A small sound classifier, trained from scratch: activation gelu, patch size [4, 4].
Rows from block 8, named by matrix and row number. Each number is 200 + 20 x the weight over the matrix's rms, rounded and kept within 0 to 999. All counts start at 0.
# fc2: MLP down (model.blocks.8.mlp.fc2.weight, 128x512), inputs 0-63
fc2.8,165,186,213,189,197,196,213,218,205,215,236,212,234,218,189,186,250,196,200,191,243,206,246,257,224,189,157,175,188,203,194,188,229,220,219,220,205,208,200,207,200,192,212,198,184,201,192,209,199,178,163,216,192,210,196,210,185,211,230,213,215,220,225,201
fc2.9,192,207,194,219,220,204,215,195,164,199,199,207,215,224,176,195,207,218,179,203,234,198,214,233,215,212,205,196,203,189,199,234,184,189,223,211,195,203,192,204,200,223,206,210,211,188,196,184,251,188,209,194,124,218,179,170,190,212,182,216,208,198,208,234
fc2.10,159,204,202,204,184,223,204,200,203,170,217,197,191,228,188,174,167,200,188,214,220,206,208,207,195,232,188,173,236,204,208,196,213,189,208,195,187,191,218,206,208,214,213,194,208,189,183,197,199,189,216,198,181,229,206,201,203,201,201,212,195,165,202,204
fc2.11,214,220,202,193,202,179,191,182,146,199,186,222,199,166,170,172,241,207,208,201,194,193,191,222,160,230,172,200,224,212,215,223,237,226,240,184,168,202,177,208,193,199,209,227,211,197,170,215,205,158,219,199,170,178,193,203,210,191,224,163,214,215,202,186
fc2.12,176,218,174,191,173,256,243,215,264,221,231,209,222,229,206,184,199,212,194,241,212,198,191,181,212,230,215,192,190,185,179,174,202,219,204,172,201,197,175,207,207,200,187,179,211,211,192,203,166,238,205,196,181,201,201,192,209,201,188,207,169,229,185,211
fc2.13,135,191,218,210,204,206,185,206,197,184,196,192,217,181,201,176,206,196,219,193,224,201,231,244,208,208,140,186,220,198,218,215,223,208,191,177,203,198,215,198,197,192,201,224,197,197,174,196,212,174,188,223,203,224,208,187,202,201,206,195,188,192,205,201
fc2.14,193,216,198,206,179,227,194,227,226,226,178,227,173,211,202,225,214,194,217,211,161,197,217,204,179,228,227,161,217,218,202,193,265,197,216,155,188,188,193,212,186,198,196,218,202,185,195,221,185,189,243,202,202,205,196,190,213,213,217,173,182,163,207,237
fc2.15,217,200,202,206,188,192,184,169,205,174,223,185,229,192,183,219,148,206,192,168,252,199,149,196,196,192,170,249,232,185,222,175,184,209,221,190,180,187,172,215,222,168,233,195,206,169,218,225,187,179,163,182,162,185,183,190,192,188,214,210,166,210,188,188
fc2.16,196,230,204,221,197,224,185,206,214,186,210,199,194,196,204,182,204,204,221,172,176,203,187,152,176,158,191,200,148,209,192,198,202,161,170,192,198,207,169,185,195,208,192,194,219,221,182,210,208,165,194,200,223,211,175,186,195,205,146,199,219,251,205,190
fc2.17,163,215,209,212,188,191,200,202,204,215,213,210,213,200,148,182,266,214,209,204,219,212,189,216,217,199,150,188,206,197,169,196,224,218,208,209,191,226,203,209,207,210,196,197,220,229,180,187,190,189,175,217,199,213,167,178,219,211,199,198,212,206,203,225
fc2.18,224,201,200,194,217,198,202,197,167,208,210,181,220,221,220,209,212,202,226,170,235,205,166,197,217,142,188,237,149,184,202,184,169,169,229,228,213,178,161,181,205,214,205,196,201,207,218,198,277,196,184,209,206,204,202,198,207,181,168,215,195,238,205,190
fc2.19,196,185,210,197,185,178,204,200,213,163,251,218,182,190,176,186,182,217,214,184,209,204,219,219,202,205,210,225,197,173,191,226,219,217,197,201,239,190,228,192,196,159,201,214,231,201,220,217,134,220,151,183,214,211,197,200,167,193,183,197,235,213,210,205
fc2.20,216,198,203,193,214,222,188,182,179,224,208,194,196,211,208,180,173,202,190,216,206,194,207,169,204,178,207,218,155,190,229,183,142,170,181,223,198,198,149,192,217,207,217,221,198,183,194,196,251,189,222,186,226,196,165,210,205,188,185,208,171,203,208,188
fc2.21,208,222,218,195,220,200,173,195,152,221,194,221,210,190,172,218,211,185,237,183,213,216,188,189,202,173,187,201,199,199,235,185,216,183,188,197,179,178,204,188,205,190,206,210,205,179,214,215,228,189,194,193,193,196,182,188,210,189,216,186,172,209,211,198
fc2.22,189,202,213,193,206,163,200,184,186,180,161,208,194,195,184,172,186,196,219,180,180,198,232,228,183,222,210,182,235,187,209,244,212,194,212,198,206,186,240,198,198,214,199,200,216,205,199,196,204,189,202,206,188,199,185,214,197,191,208,201,234,202,198,182
fc2.23,216,252,171,216,211,228,214,192,175,172,213,214,211,201,203,214,162,188,204,206,172,204,176,112,168,192,236,204,194,183,186,194,197,195,178,158,169,226,187,195,215,226,183,208,193,219,222,188,201,240,223,178,184,164,190,192,182,198,192,205,228,187,194,216
fc2.24,227,231,186,182,216,191,196,184,197,161,183,200,197,175,207,238,169,197,201,185,162,205,190,153,185,179,218,208,235,184,190,189,233,185,217,189,185,193,176,197,191,193,199,198,203,198,221,220,198,202,217,172,182,187,205,216,186,187,194,202,216,191,196,207
fc2.25,193,223,186,199,189,182,191,204,183,203,209,201,162,192,195,189,217,193,189,192,182,214,194,220,156,208,174,217,227,208,227,198,241,181,233,203,191,192,236,204,194,164,211,209,234,218,205,191,218,173,205,191,202,193,190,209,195,185,216,187,204,221,196,181
fc2.26,197,195,193,183,181,205,191,208,172,235,200,209,202,188,221,197,232,205,206,210,213,221,189,215,232,215,229,163,198,201,203,182,190,192,201,209,212,199,166,201,201,220,202,206,202,217,175,192,221,221,209,222,176,232,214,189,226,205,200,174,193,188,221,209
fc2.27,211,175,216,206,211,146,209,227,188,210,205,194,215,229,238,221,204,206,194,153,221,181,220,217,229,179,169,186,200,214,216,204,160,160,205,197,207,190,227,187,194,210,222,199,167,195,192,196,233,190,238,207,182,234,229,218,189,165,205,248,189,219,208,165
fc2.28,192,186,216,201,214,190,197,196,192,185,169,232,164,208,187,195,212,175,183,204,154,195,230,208,187,216,224,187,192,209,203,230,180,188,178,176,233,191,225,192,191,206,220,203,194,197,208,193,225,207,245,206,216,232,208,220,201,191,219,179,214,191,187,184
fc2.29,216,207,179,191,201,190,234,217,210,184,199,228,211,194,216,213,172,186,181,188,163,193,201,211,220,239,234,188,228,212,205,201,239,217,210,166,202,215,188,214,199,214,199,207,191,205,204,213,179,253,229,188,167,185,222,216,204,215,236,193,215,159,201,223
fc2.30,192,194,216,209,218,205,179,187,191,206,196,179,231,196,195,201,196,202,195,213,203,202,196,198,184,198,168,209,214,196,207,177,209,196,186,206,191,211,181,209,205,203,190,219,216,223,185,181,251,181,174,196,218,180,195,213,198,219,200,210,183,204,183,225
fc2.31,154,211,238,202,257,178,218,195,164,192,168,200,219,202,192,190,194,212,169,221,152,200,218,183,142,228,214,186,216,169,191,206,198,216,198,205,193,228,179,195,192,194,156,199,213,224,210,171,213,209,201,184,178,186,188,216,209,194,200,202,203,209,189,206
fc2.32,242,196,199,195,192,215,187,208,181,228,170,214,196,210,257,186,217,200,210,182,199,200,223,177,224,203,220,190,155,228,175,170,201,171,172,236,201,203,204,196,202,224,203,201,192,201,206,195,213,217,214,187,193,226,213,207,227,225,183,190,194,196,213,190
fc2.33,221,201,245,208,194,170,181,201,204,224,210,203,245,183,218,192,197,222,203,199,217,206,232,188,232,197,191,222,198,193,220,183,211,240,213,216,212,205,197,214,208,195,197,234,207,206,209,206,216,185,214,198,204,206,229,227,220,231,194,229,181,250,203,180
fc2.34,184,197,197,193,175,219,186,185,211,214,198,204,225,200,192,182,205,204,205,209,246,206,169,247,230,215,181,193,192,207,199,204,189,190,196,207,200,192,173,199,208,214,215,189,181,186,181,234,228,193,182,232,192,209,199,183,212,215,176,163,198,210,222,197
fc2.35,233,158,213,194,209,159,207,183,173,184,186,178,203,208,214,218,173,190,193,171,219,195,217,205,198,188,199,189,215,181,222,212,199,206,200,223,192,217,206,194,191,209,200,218,178,154,224,214,208,214,195,192,193,177,215,233,208,194,198,208,207,194,185,174
fc2.36,203,208,181,194,171,230,207,215,193,234,166,222,215,190,175,209,199,166,181,223,182,201,224,228,187,246,247,164,215,211,210,225,211,220,222,180,190,200,173,198,189,206,209,201,186,181,187,200,215,196,242,207,181,201,187,200,253,221,226,165,200,194,202,211
fc2.37,211,250,180,186,227,193,229,179,181,178,209,203,228,204,220,231,169,219,196,183,203,200,196,162,216,192,204,199,219,206,187,214,219,212,185,194,187,214,177,196,194,180,193,186,185,188,240,181,164,235,184,162,157,178,213,198,187,188,206,197,215,187,194,208
fc2.38,248,198,199,181,178,191,198,212,169,229,217,173,180,210,224,203,178,168,168,193,205,187,188,167,215,179,200,187,207,184,237,183,153,177,191,194,184,181,193,188,187,191,211,205,175,178,214,172,228,213,226,186,176,190,228,226,197,193,190,203,171,201,205,163
fc2.39,223,177,209,198,191,207,221,208,198,184,180,209,192,189,204,225,217,197,252,188,205,210,202,171,215,185,210,189,205,190,212,170,214,179,191,218,200,208,205,203,196,224,195,179,205,172,218,202,168,216,217,205,217,191,214,187,165,200,204,200,214,189,201,197
fc2.40,179,185,188,195,201,207,184,200,208,225,207,180,191,204,194,200,222,183,219,176,251,210,152,202,227,166,188,187,175,213,215,195,171,177,211,196,186,186,213,193,203,187,229,197,193,211,202,202,244,183,177,192,202,222,208,162,206,216,183,197,148,166,223,195
fc2.41,188,166,205,208,210,184,191,206,233,196,215,169,202,219,207,196,219,208,187,216,217,206,194,187,240,195,201,183,198,202,166,191,204,194,192,192,197,196,217,205,209,201,200,194,195,209,180,199,191,184,187,192,199,220,215,194,206,207,189,231,195,174,179,226
fc2.42,229,179,228,170,248,188,188,197,181,203,191,186,192,201,224,247,194,172,219,184,224,192,191,185,206,177,178,211,196,186,228,172,180,186,221,224,201,171,190,187,198,196,194,192,206,181,209,183,265,183,210,188,188,207,229,203,202,178,195,227,140,204,193,183
fc2.43,169,184,209,184,204,205,240,199,186,234,183,201,256,185,239,215,225,206,223,231,218,209,232,215,190,261,187,141,217,168,197,182,221,219,220,207,199,234,178,192,215,199,172,183,195,203,210,209,148,245,210,212,161,191,237,206,224,212,225,196,188,202,189,206
fc2.44,236,205,188,172,183,197,225,224,211,201,214,215,211,193,247,217,207,184,199,211,208,205,213,198,221,208,222,161,216,180,207,173,200,195,193,215,216,207,195,199,204,204,191,203,180,202,216,203,177,241,211,207,190,224,237,211,201,216,195,224,194,218,203,216
fc2.45,177,181,213,198,180,220,205,202,216,215,210,207,205,189,216,186,260,206,218,214,206,188,205,209,203,200,184,171,212,204,204,187,233,234,189,178,193,221,214,188,195,197,180,208,204,209,201,220,196,207,204,205,205,196,212,181,217,212,187,186,212,183,204,205
fc2.46,237,180,185,202,163,158,207,195,195,177,207,185,158,199,201,187,163,206,170,191,171,209,185,194,201,207,236,208,182,200,180,204,200,220,202,226,209,191,221,188,167,205,222,216,203,200,212,199,219,196,192,190,222,190,192,202,194,197,183,204,230,209,210,176
fc2.47,210,180,231,199,209,162,173,201,187,179,195,193,174,196,197,201,225,207,172,207,207,188,193,219,178,209,179,195,235,187,193,199,204,219,202,217,212,199,223,196,180,197,216,207,175,180,218,212,221,202,206,198,177,182,203,228,193,211,200,191,202,169,193,169
fc2.48,196,218,205,210,203,199,215,207,186,235,198,243,223,182,200,183,229,201,242,243,150,206,238,194,160,232,237,208,212,194,191,217,197,211,185,198,220,207,169,205,204,179,166,199,244,234,181,197,170,228,196,228,237,241,217,204,199,194,178,169,209,236,201,213
fc2.49,210,212,160,183,155,190,198,192,226,204,214,215,147,189,183,218,216,181,184,217,183,211,173,222,224,203,220,195,195,213,196,231,192,185,208,225,207,179,265,189,187,199,228,183,210,198,223,210,179,214,206,206,186,219,177,190,181,183,241,200,240,175,208,196
fc2.50,185,230,166,215,189,209,179,216,218,188,205,202,136,202,200,205,193,191,176,168,157,220,179,193,205,156,190,236,164,218,193,221,174,186,192,176,216,198,244,188,172,203,223,207,205,215,204,207,211,175,211,220,211,210,192,205,188,179,192,206,231,208,208,173
fc2.51,222,199,187,206,172,195,187,185,208,195,178,215,154,195,188,186,167,201,191,193,153,182,179,192,208,200,233,220,189,214,182,222,179,201,193,201,210,185,215,196,178,200,194,192,199,202,203,225,187,190,197,201,203,195,201,212,187,201,204,177,232,207,190,172
fc2.52,221,183,219,218,207,203,181,186,239,164,202,164,198,216,226,227,154,192,145,190,209,201,172,180,232,164,199,225,170,195,200,191,157,179,172,223,218,184,233,203,189,194,218,251,183,186,204,202,218,211,193,189,210,234,202,188,170,210,203,219,194,207,191,184
fc2.53,186,196,177,198,216,217,215,198,214,198,200,221,226,191,195,189,168,198,220,234,228,189,204,263,199,237,212,192,229,219,196,244,196,195,192,183,181,207,194,196,219,207,195,177,210,227,198,200,191,227,180,207,180,198,198,199,195,211,197,251,203,181,196,229
fc2.54,119,233,199,217,218,221,200,200,196,210,192,229,214,199,200,195,204,194,183,205,184,214,217,215,145,185,201,213,202,206,220,201,190,168,195,179,204,197,182,194,219,196,184,214,209,228,187,187,221,191,220,204,211,183,196,197,197,199,185,187,157,206,202,213
fc2.55,222,203,220,207,217,218,182,206,190,210,154,218,215,213,190,215,230,181,191,217,146,204,216,181,191,230,242,189,227,191,193,203,203,231,156,184,197,196,208,198,199,187,190,182,234,223,192,202,213,218,215,205,207,198,179,211,236,225,206,182,213,201,185,232
fc2.56,168,215,216,212,228,225,187,184,186,188,215,208,207,215,115,180,204,194,216,218,194,187,204,184,206,195,198,177,227,211,210,196,182,161,168,197,202,195,176,205,206,208,198,202,200,186,185,170,212,184,194,207,193,200,145,188,179,181,198,186,182,198,193,208
fc2.57,217,192,203,193,200,203,222,202,212,200,180,187,222,189,219,205,183,204,201,228,181,205,196,197,200,221,249,208,200,206,157,202,174,196,203,222,229,210,127,192,208,192,184,178,181,230,202,196,224,234,191,223,222,198,195,213,193,213,172,186,204,194,190,185
fc2.58,204,197,186,219,181,192,215,192,246,166,238,182,201,227,194,176,157,200,165,174,192,188,176,176,202,193,222,219,214,208,181,212,177,227,195,201,224,194,239,200,197,198,196,210,198,187,197,209,197,203,213,179,192,203,183,193,189,202,184,213,197,230,192,183
fc2.59,195,163,186,181,200,189,183,181,252,195,215,159,173,190,184,212,179,209,212,165,182,198,173,209,234,135,192,208,158,193,167,228,180,177,149,224,215,191,208,182,187,205,192,174,201,207,200,225,166,211,154,219,233,205,198,169,169,194,200,197,238,212,199,191
fc2.60,187,227,213,208,209,193,206,202,189,170,189,145,233,192,220,237,210,239,218,205,249,196,188,221,218,182,160,223,202,213,201,216,205,207,202,221,169,220,151,216,217,221,208,182,183,225,220,190,206,206,187,218,181,182,215,180,184,197,198,219,216,182,195,216
fc2.61,232,187,208,189,216,218,180,203,178,199,156,204,196,219,228,190,217,181,243,227,202,201,196,151,176,206,237,205,184,221,238,144,181,165,186,216,205,212,167,209,187,206,193,183,195,206,187,194,196,222,215,188,209,190,233,210,204,216,196,200,169,181,191,194
fc2.62,211,200,170,191,198,203,189,171,179,171,232,181,210,178,200,198,155,186,153,207,226,186,166,178,204,212,190,186,191,189,177,200,195,183,216,187,168,202,178,211,208,197,209,195,188,206,200,234,198,206,203,180,167,204,190,182,193,175,215,202,192,168,181,170
fc2.63,241,194,182,198,187,195,177,183,202,217,175,175,149,176,224,206,179,195,190,185,174,203,177,203,200,193,246,224,173,197,180,201,172,169,177,215,198,188,221,191,189,226,201,191,186,183,195,218,239,190,203,207,227,172,193,202,218,196,203,189,235,216,174,167
fc2.64,181,213,176,195,207,202,210,198,192,194,229,228,178,204,162,186,201,201,206,177,166,189,172,137,165,188,222,199,205,196,195,187,197,217,191,173,197,218,196,192,196,186,180,180,218,199,226,195,169,227,178,194,186,206,170,176,173,181,174,186,213,203,188,170
fc2.65,162,211,228,207,219,212,205,219,180,216,207,216,222,204,208,199,230,205,204,191,215,203,218,230,191,207,163,172,233,198,247,192,214,215,200,189,189,182,204,211,206,185,217,227,202,206,188,172,252,196,226,196,165,221,192,210,185,197,220,213,179,181,210,208
fc2.66,195,172,224,223,209,207,202,204,212,211,170,191,235,205,184,186,230,202,195,230,200,199,236,218,198,223,183,175,225,206,216,176,235,225,206,182,189,211,220,216,186,209,181,212,207,188,186,196,180,209,208,192,200,200,198,224,214,222,227,202,211,187,190,208
fc2.67,196,201,203,192,183,213,244,228,225,223,212,211,241,196,214,204,228,194,195,209,230,200,234,215,235,219,191,182,188,204,206,175,211,240,230,200,195,188,186,203,197,204,192,173,198,178,223,214,174,229,205,205,176,211,208,202,228,198,208,215,175,202,215,207
fc2.68,198,195,202,203,160,253,200,222,193,252,172,223,199,203,208,207,221,195,202,225,190,198,210,210,183,219,208,186,179,191,181,193,212,191,205,208,181,210,188,202,200,201,200,193,196,202,172,205,195,206,211,204,210,196,199,193,232,223,225,187,191,201,213,210
fc2.69,187,192,227,218,217,191,212,203,226,231,205,185,223,223,179,179,209,206,231,204,251,191,206,230,219,190,166,180,211,190,231,197,212,184,230,215,211,192,183,215,193,186,219,210,205,200,197,193,222,192,196,218,190,210,201,197,191,200,209,188,195,181,207,198
fc2.70,167,230,188,207,194,216,208,198,227,189,230,195,168,212,199,183,219,196,185,194,201,218,178,134,185,172,179,215,147,208,195,184,186,181,182,183,197,206,193,196,210,188,196,202,209,228,217,191,186,203,180,191,202,203,184,190,189,184,178,221,188,226,217,204
fc2.71,216,212,194,176,222,186,235,207,167,181,242,203,212,206,206,219,162,169,167,172,192,216,170,178,187,182,211,217,197,218,249,184,187,166,218,198,174,176,180,204,191,194,218,221,189,176,210,209,248,249,209,156,164,192,210,195,181,185,208,211,161,200,213,186
fc2.72,167,203,186,213,214,203,213,193,237,180,247,183,196,213,182,203,160,207,146,192,244,197,183,193,235,196,186,218,216,210,201,206,196,217,194,182,193,193,212,200,197,202,221,193,201,195,210,184,187,209,182,188,191,200,197,189,189,193,190,248,201,159,181,220
fc2.73,186,235,210,199,201,157,206,192,191,216,190,201,206,208,224,174,190,204,238,178,197,206,232,193,162,195,217,219,195,207,221,214,213,215,193,201,209,203,166,202,219,173,226,231,200,217,208,223,231,201,214,185,217,186,205,232,209,193,170,207,186,199,216,204
fc2.74,222,206,191,214,194,163,193,199,182,171,191,221,171,188,159,193,218,204,198,178,126,188,204,228,172,191,204,167,212,203,206,258,228,187,183,189,199,197,239,204,180,224,198,202,178,186,213,219,187,180,213,220,184,204,181,195,181,173,225,184,255,227,209,201
fc2.75,195,228,187,190,210,182,187,185,175,199,220,203,192,212,213,188,172,210,172,180,189,200,208,184,175,175,207,222,189,191,212,219,172,197,205,203,224,178,163,213,194,205,216,202,208,181,210,212,252,188,219,180,195,198,201,212,190,165,196,185,205,209,195,152
fc2.76,234,207,205,196,202,158,219,188,188,239,213,185,219,181,200,190,211,210,243,202,209,191,220,228,239,214,183,217,203,222,219,183,237,202,247,208,184,207,169,217,213,179,195,206,220,153,197,205,195,174,209,179,180,191,207,229,225,187,221,222,211,175,226,191
fc2.77,192,205,204,217,196,192,173,194,217,195,226,223,168,211,185,131,212,225,221,208,190,193,193,183,179,211,197,201,190,222,234,192,226,195,198,191,190,203,145,206,200,198,196,188,229,206,170,228,195,162,212,220,214,225,210,192,220,219,187,161,152,183,201,215
fc2.78,211,237,197,201,208,211,190,203,190,211,182,201,222,212,199,201,218,201,236,202,195,207,198,147,183,158,210,160,203,198,214,181,190,183,163,196,186,201,174,187,209,215,202,209,198,189,192,180,230,190,229,197,204,204,190,200,187,192,189,178,189,227,214,199
fc2.79,168,158,232,178,152,184,219,201,231,198,206,208,193,207,203,185,214,231,193,206,205,194,181,202,219,224,211,143,222,213,177,202,222,211,220,213,206,217,241,203,194,190,210,200,222,215,191,208,142,222,171,206,168,214,198,188,202,213,198,193,215,155,214,183
fc2.80,173,173,197,209,204,198,222,214,200,206,198,182,225,200,205,193,228,193,212,213,238,209,210,214,212,195,182,179,222,213,204,196,227,194,228,200,174,223,198,199,219,194,182,202,207,189,210,193,198,195,196,222,186,185,198,189,214,212,197,203,171,194,212,239
fc2.81,217,209,225,213,239,194,179,212,193,217,187,201,173,220,192,234,198,197,227,172,209,213,176,161,186,152,199,216,180,168,210,171,178,164,170,204,194,192,198,214,190,189,206,188,195,199,201,184,202,194,192,171,212,195,214,190,191,196,210,193,167,225,194,168
fc2.82,225,220,187,188,175,199,208,212,169,197,178,206,206,190,235,187,211,205,205,236,198,206,182,172,174,222,211,192,177,199,207,171,199,217,218,184,179,220,160,190,207,217,187,189,196,222,208,201,176,232,216,189,212,179,217,210,207,208,193,172,212,186,204,182
fc2.83,188,220,196,183,183,246,171,206,205,181,184,208,182,194,235,168,175,205,149,209,191,213,202,212,200,219,192,209,190,215,184,210,184,184,185,172,203,189,202,202,187,196,220,202,188,217,159,206,231,186,247,195,238,215,178,197,203,196,194,200,170,162,184,201
fc2.84,227,185,211,211,192,144,190,193,189,186,185,203,197,199,209,205,204,186,206,178,189,187,199,202,193,196,195,220,232,187,191,217,221,212,213,208,208,208,197,192,179,197,197,202,197,176,231,213,178,190,184,226,225,194,206,208,187,188,202,174,241,209,180,191
fc2.85,255,166,192,198,159,178,143,168,215,219,194,196,192,181,208,205,175,200,202,200,215,195,224,244,219,183,205,226,176,189,228,220,206,212,207,223,202,172,252,190,212,195,189,213,195,153,199,245,227,176,195,214,232,161,211,206,226,225,199,178,198,188,202,181
fc2.86,238,173,213,230,180,172,189,206,223,172,198,176,153,207,175,191,211,197,217,186,178,198,199,182,201,171,205,229,191,191,203,207,217,201,173,219,211,215,240,204,175,204,175,200,209,197,179,203,184,184,187,222,238,194,202,211,193,205,194,173,236,243,214,179
fc2.87,254,217,211,194,210,214,189,228,206,209,159,205,191,207,247,221,163,179,228,208,169,213,202,147,204,188,236,211,151,202,200,185,193,182,172,207,201,206,203,186,205,208,181,202,197,212,206,196,228,211,217,198,217,186,232,224,199,206,195,197,178,204,203,204
fc2.88,147,237,176,206,202,240,223,202,212,191,206,190,227,220,189,214,198,210,164,197,216,208,193,196,210,194,171,208,183,210,156,211,193,192,170,192,186,213,204,201,209,204,212,190,186,223,185,163,202,203,160,205,196,191,180,180,175,218,184,230,209,189,179,228
fc2.89,167,245,177,199,205,238,191,200,186,223,208,247,207,181,198,198,165,194,170,230,165,212,211,249,162,229,211,238,216,193,178,223,202,213,229,195,190,187,181,195,203,182,178,192,216,218,183,178,195,199,190,208,203,210,178,189,228,198,216,190,229,216,189,233
fc2.90,224,197,189,214,196,199,175,193,236,168,182,174,195,183,234,206,188,219,190,199,170,191,177,170,189,178,190,222,153,201,165,234,148,181,168,194,200,199,174,185,202,195,201,193,197,210,191,208,177,183,223,222,221,212,190,214,175,189,203,200,219,219,151,175
fc2.91,198,212,183,210,175,181,229,203,217,205,220,236,191,212,161,184,216,207,231,199,166,186,195,216,178,191,227,189,176,231,171,200,202,207,213,201,201,203,212,188,210,197,165,167,206,204,211,186,125,232,153,219,174,199,163,193,208,184,161,209,247,215,203,212
fc2.92,198,174,226,185,197,223,201,222,220,201,193,189,216,218,222,159,215,208,202,210,252,191,252,235,221,228,201,180,200,196,223,206,174,225,240,230,232,188,230,207,200,204,212,204,200,183,197,191,187,189,211,203,181,212,225,223,206,212,206,223,201,201,209,180
fc2.93,222,217,186,221,169,187,201,185,208,193,202,212,183,198,146,208,239,205,220,174,138,205,172,190,166,179,218,218,172,205,182,214,202,206,177,208,195,198,225,182,192,210,205,196,202,199,210,241,191,182,169,239,222,193,174,181,204,194,173,160,255,255,204,219
fc2.94,203,227,199,192,239,240,200,176,210,205,164,237,184,177,164,219,170,186,247,231,201,208,153,189,167,214,193,212,215,206,186,215,244,156,207,173,179,195,187,197,222,171,199,179,204,219,221,194,195,189,186,197,196,170,172,180,189,174,205,187,205,180,180,215
fc2.95,149,206,193,217,228,213,200,215,206,188,201,214,222,213,156,180,215,189,197,196,181,226,200,188,176,202,165,202,208,210,201,217,235,176,183,188,197,205,200,220,211,210,197,201,225,229,181,176,217,186,185,213,204,194,155,192,203,201,200,204,227,223,205,257
fc2.96,194,184,183,193,209,201,204,197,226,202,222,212,165,191,217,223,175,203,167,207,190,175,196,237,204,214,231,224,205,191,188,219,164,193,199,206,212,194,210,206,195,207,234,187,198,208,198,208,195,194,225,202,216,208,192,217,202,202,205,184,200,181,179,173
fc2.97,162,204,238,225,234,194,196,201,199,193,224,175,189,222,191,193,203,193,200,193,215,205,219,188,202,192,174,196,238,204,174,211,208,204,164,184,189,206,252,193,192,183,216,203,211,197,196,174,214,179,189,190,224,202,189,204,192,193,176,224,190,197,193,226
fc2.98,243,179,190,210,192,164,151,190,197,199,197,188,161,184,202,207,194,200,231,174,204,197,165,194,187,147,184,228,173,196,223,201,176,192,215,235,207,201,206,197,180,192,207,229,192,184,214,227,204,186,159,222,248,188,196,207,190,190,179,192,234,245,202,142
fc2.99,208,202,188,195,170,226,185,219,202,228,197,213,232,195,204,181,237,182,148,190,190,196,208,226,191,233,189,226,190,204,202,205,177,230,211,200,204,183,165,201,192,212,207,196,184,202,173,198,220,167,229,209,203,191,184,222,229,230,205,181,186,224,205,203
fc2.100,167,217,172,201,189,201,210,202,219,181,223,207,232,196,187,206,193,210,188,200,218,197,205,263,184,229,209,203,219,203,181,229,197,232,207,194,216,187,178,200,217,232,197,182,188,214,192,191,192,215,189,222,168,213,185,191,192,202,215,197,222,177,194,233
fc2.101,191,169,217,205,191,192,189,198,191,206,206,174,239,191,175,204,225,199,199,200,233,203,183,226,219,180,165,191,226,190,211,200,202,217,190,198,193,191,206,204,204,218,182,192,189,193,197,196,219,183,203,195,171,204,207,185,192,212,205,182,177,199,201,225
fc2.102,225,183,199,205,211,202,212,229,186,222,167,177,240,209,208,216,228,208,239,201,232,191,244,181,208,203,200,174,170,188,188,149,209,191,195,222,194,220,181,210,204,219,191,182,197,222,187,179,208,213,237,199,216,190,222,205,222,218,221,217,166,196,177,198
fc2.103,165,232,194,204,210,263,221,209,211,205,203,220,194,207,221,193,198,196,172,216,216,199,190,149,191,213,194,188,186,199,181,159,210,213,190,170,188,219,178,192,207,190,195,213,221,220,192,177,183,224,197,184,209,201,203,216,191,206,196,222,163,155,194,221
fc2.104,188,193,203,196,188,200,198,198,190,181,233,201,166,180,204,185,202,183,202,186,247,214,166,169,206,204,209,168,220,206,243,188,220,198,213,196,170,198,197,208,201,190,204,229,184,181,203,208,179,182,199,170,185,187,205,179,170,227,209,213,157,197,233,182
fc2.105,187,185,217,188,209,208,210,184,204,207,221,154,224,205,205,182,223,212,186,237,195,190,218,208,171,256,200,174,247,187,163,194,187,238,204,191,214,210,180,199,201,208,163,207,212,205,218,190,197,227,210,206,186,186,201,222,198,207,218,207,237,218,171,233
fc2.106,160,190,200,217,189,198,202,191,210,204,183,242,226,188,170,168,218,192,206,215,210,217,228,262,192,224,192,187,229,202,223,229,221,220,201,190,201,203,209,197,214,203,191,200,231,200,205,192,183,181,191,218,182,207,181,176,238,214,200,192,204,176,216,245
fc2.107,181,218,213,199,225,185,197,209,195,208,187,190,234,208,225,226,195,212,174,217,232,216,214,239,211,227,182,211,237,209,213,201,214,193,200,223,193,205,210,208,196,203,199,206,217,226,201,174,236,191,200,175,194,194,208,210,214,225,219,255,168,155,198,222
fc2.108,223,228,223,193,204,188,225,220,226,163,190,204,210,204,226,216,184,198,194,198,164,210,241,220,216,214,217,180,238,192,172,191,207,205,189,220,236,190,216,211,196,199,203,198,188,202,193,182,192,236,208,203,196,221,196,243,188,197,207,223,235,243,187,201
fc2.109,211,208,207,205,196,189,196,210,222,211,210,192,169,213,193,213,193,194,165,163,207,210,226,222,246,162,181,253,196,226,198,245,183,203,205,215,222,181,225,213,191,181,215,205,177,188,175,192,279,159,213,199,210,215,201,210,195,202,192,206,209,181,206,209
fc2.110,272,223,177,180,168,186,201,193,186,199,188,197,185,186,194,228,188,189,169,211,161,197,190,207,180,200,242,197,203,209,218,181,219,201,214,202,202,184,206,204,205,211,188,199,189,187,203,213,173,204,190,185,167,179,190,221,225,218,211,176,228,226,183,223
fc2.111,208,167,213,199,203,169,232,223,222,203,194,182,258,205,245,211,210,211,231,234,236,198,239,206,233,227,191,188,189,190,167,178,210,232,224,217,196,205,198,202,217,196,187,189,187,209,209,186,150,247,182,211,191,198,243,210,202,221,219,217,198,204,210,205
fc2.112,226,158,219,200,203,135,190,182,185,192,209,180,185,195,216,195,187,181,207,182,235,191,219,239,236,174,172,180,224,197,208,209,205,216,243,217,223,210,267,221,198,196,215,209,196,155,241,239,208,212,180,216,176,220,211,187,182,174,200,228,219,156,219,179
fc2.113,258,173,185,185,215,185,193,210,195,221,164,182,200,190,233,211,221,205,210,171,209,205,202,261,231,182,181,199,191,190,214,179,156,180,230,226,192,182,221,206,196,208,219,200,186,195,187,199,200,180,201,198,198,182,235,231,205,222,209,220,190,210,208,150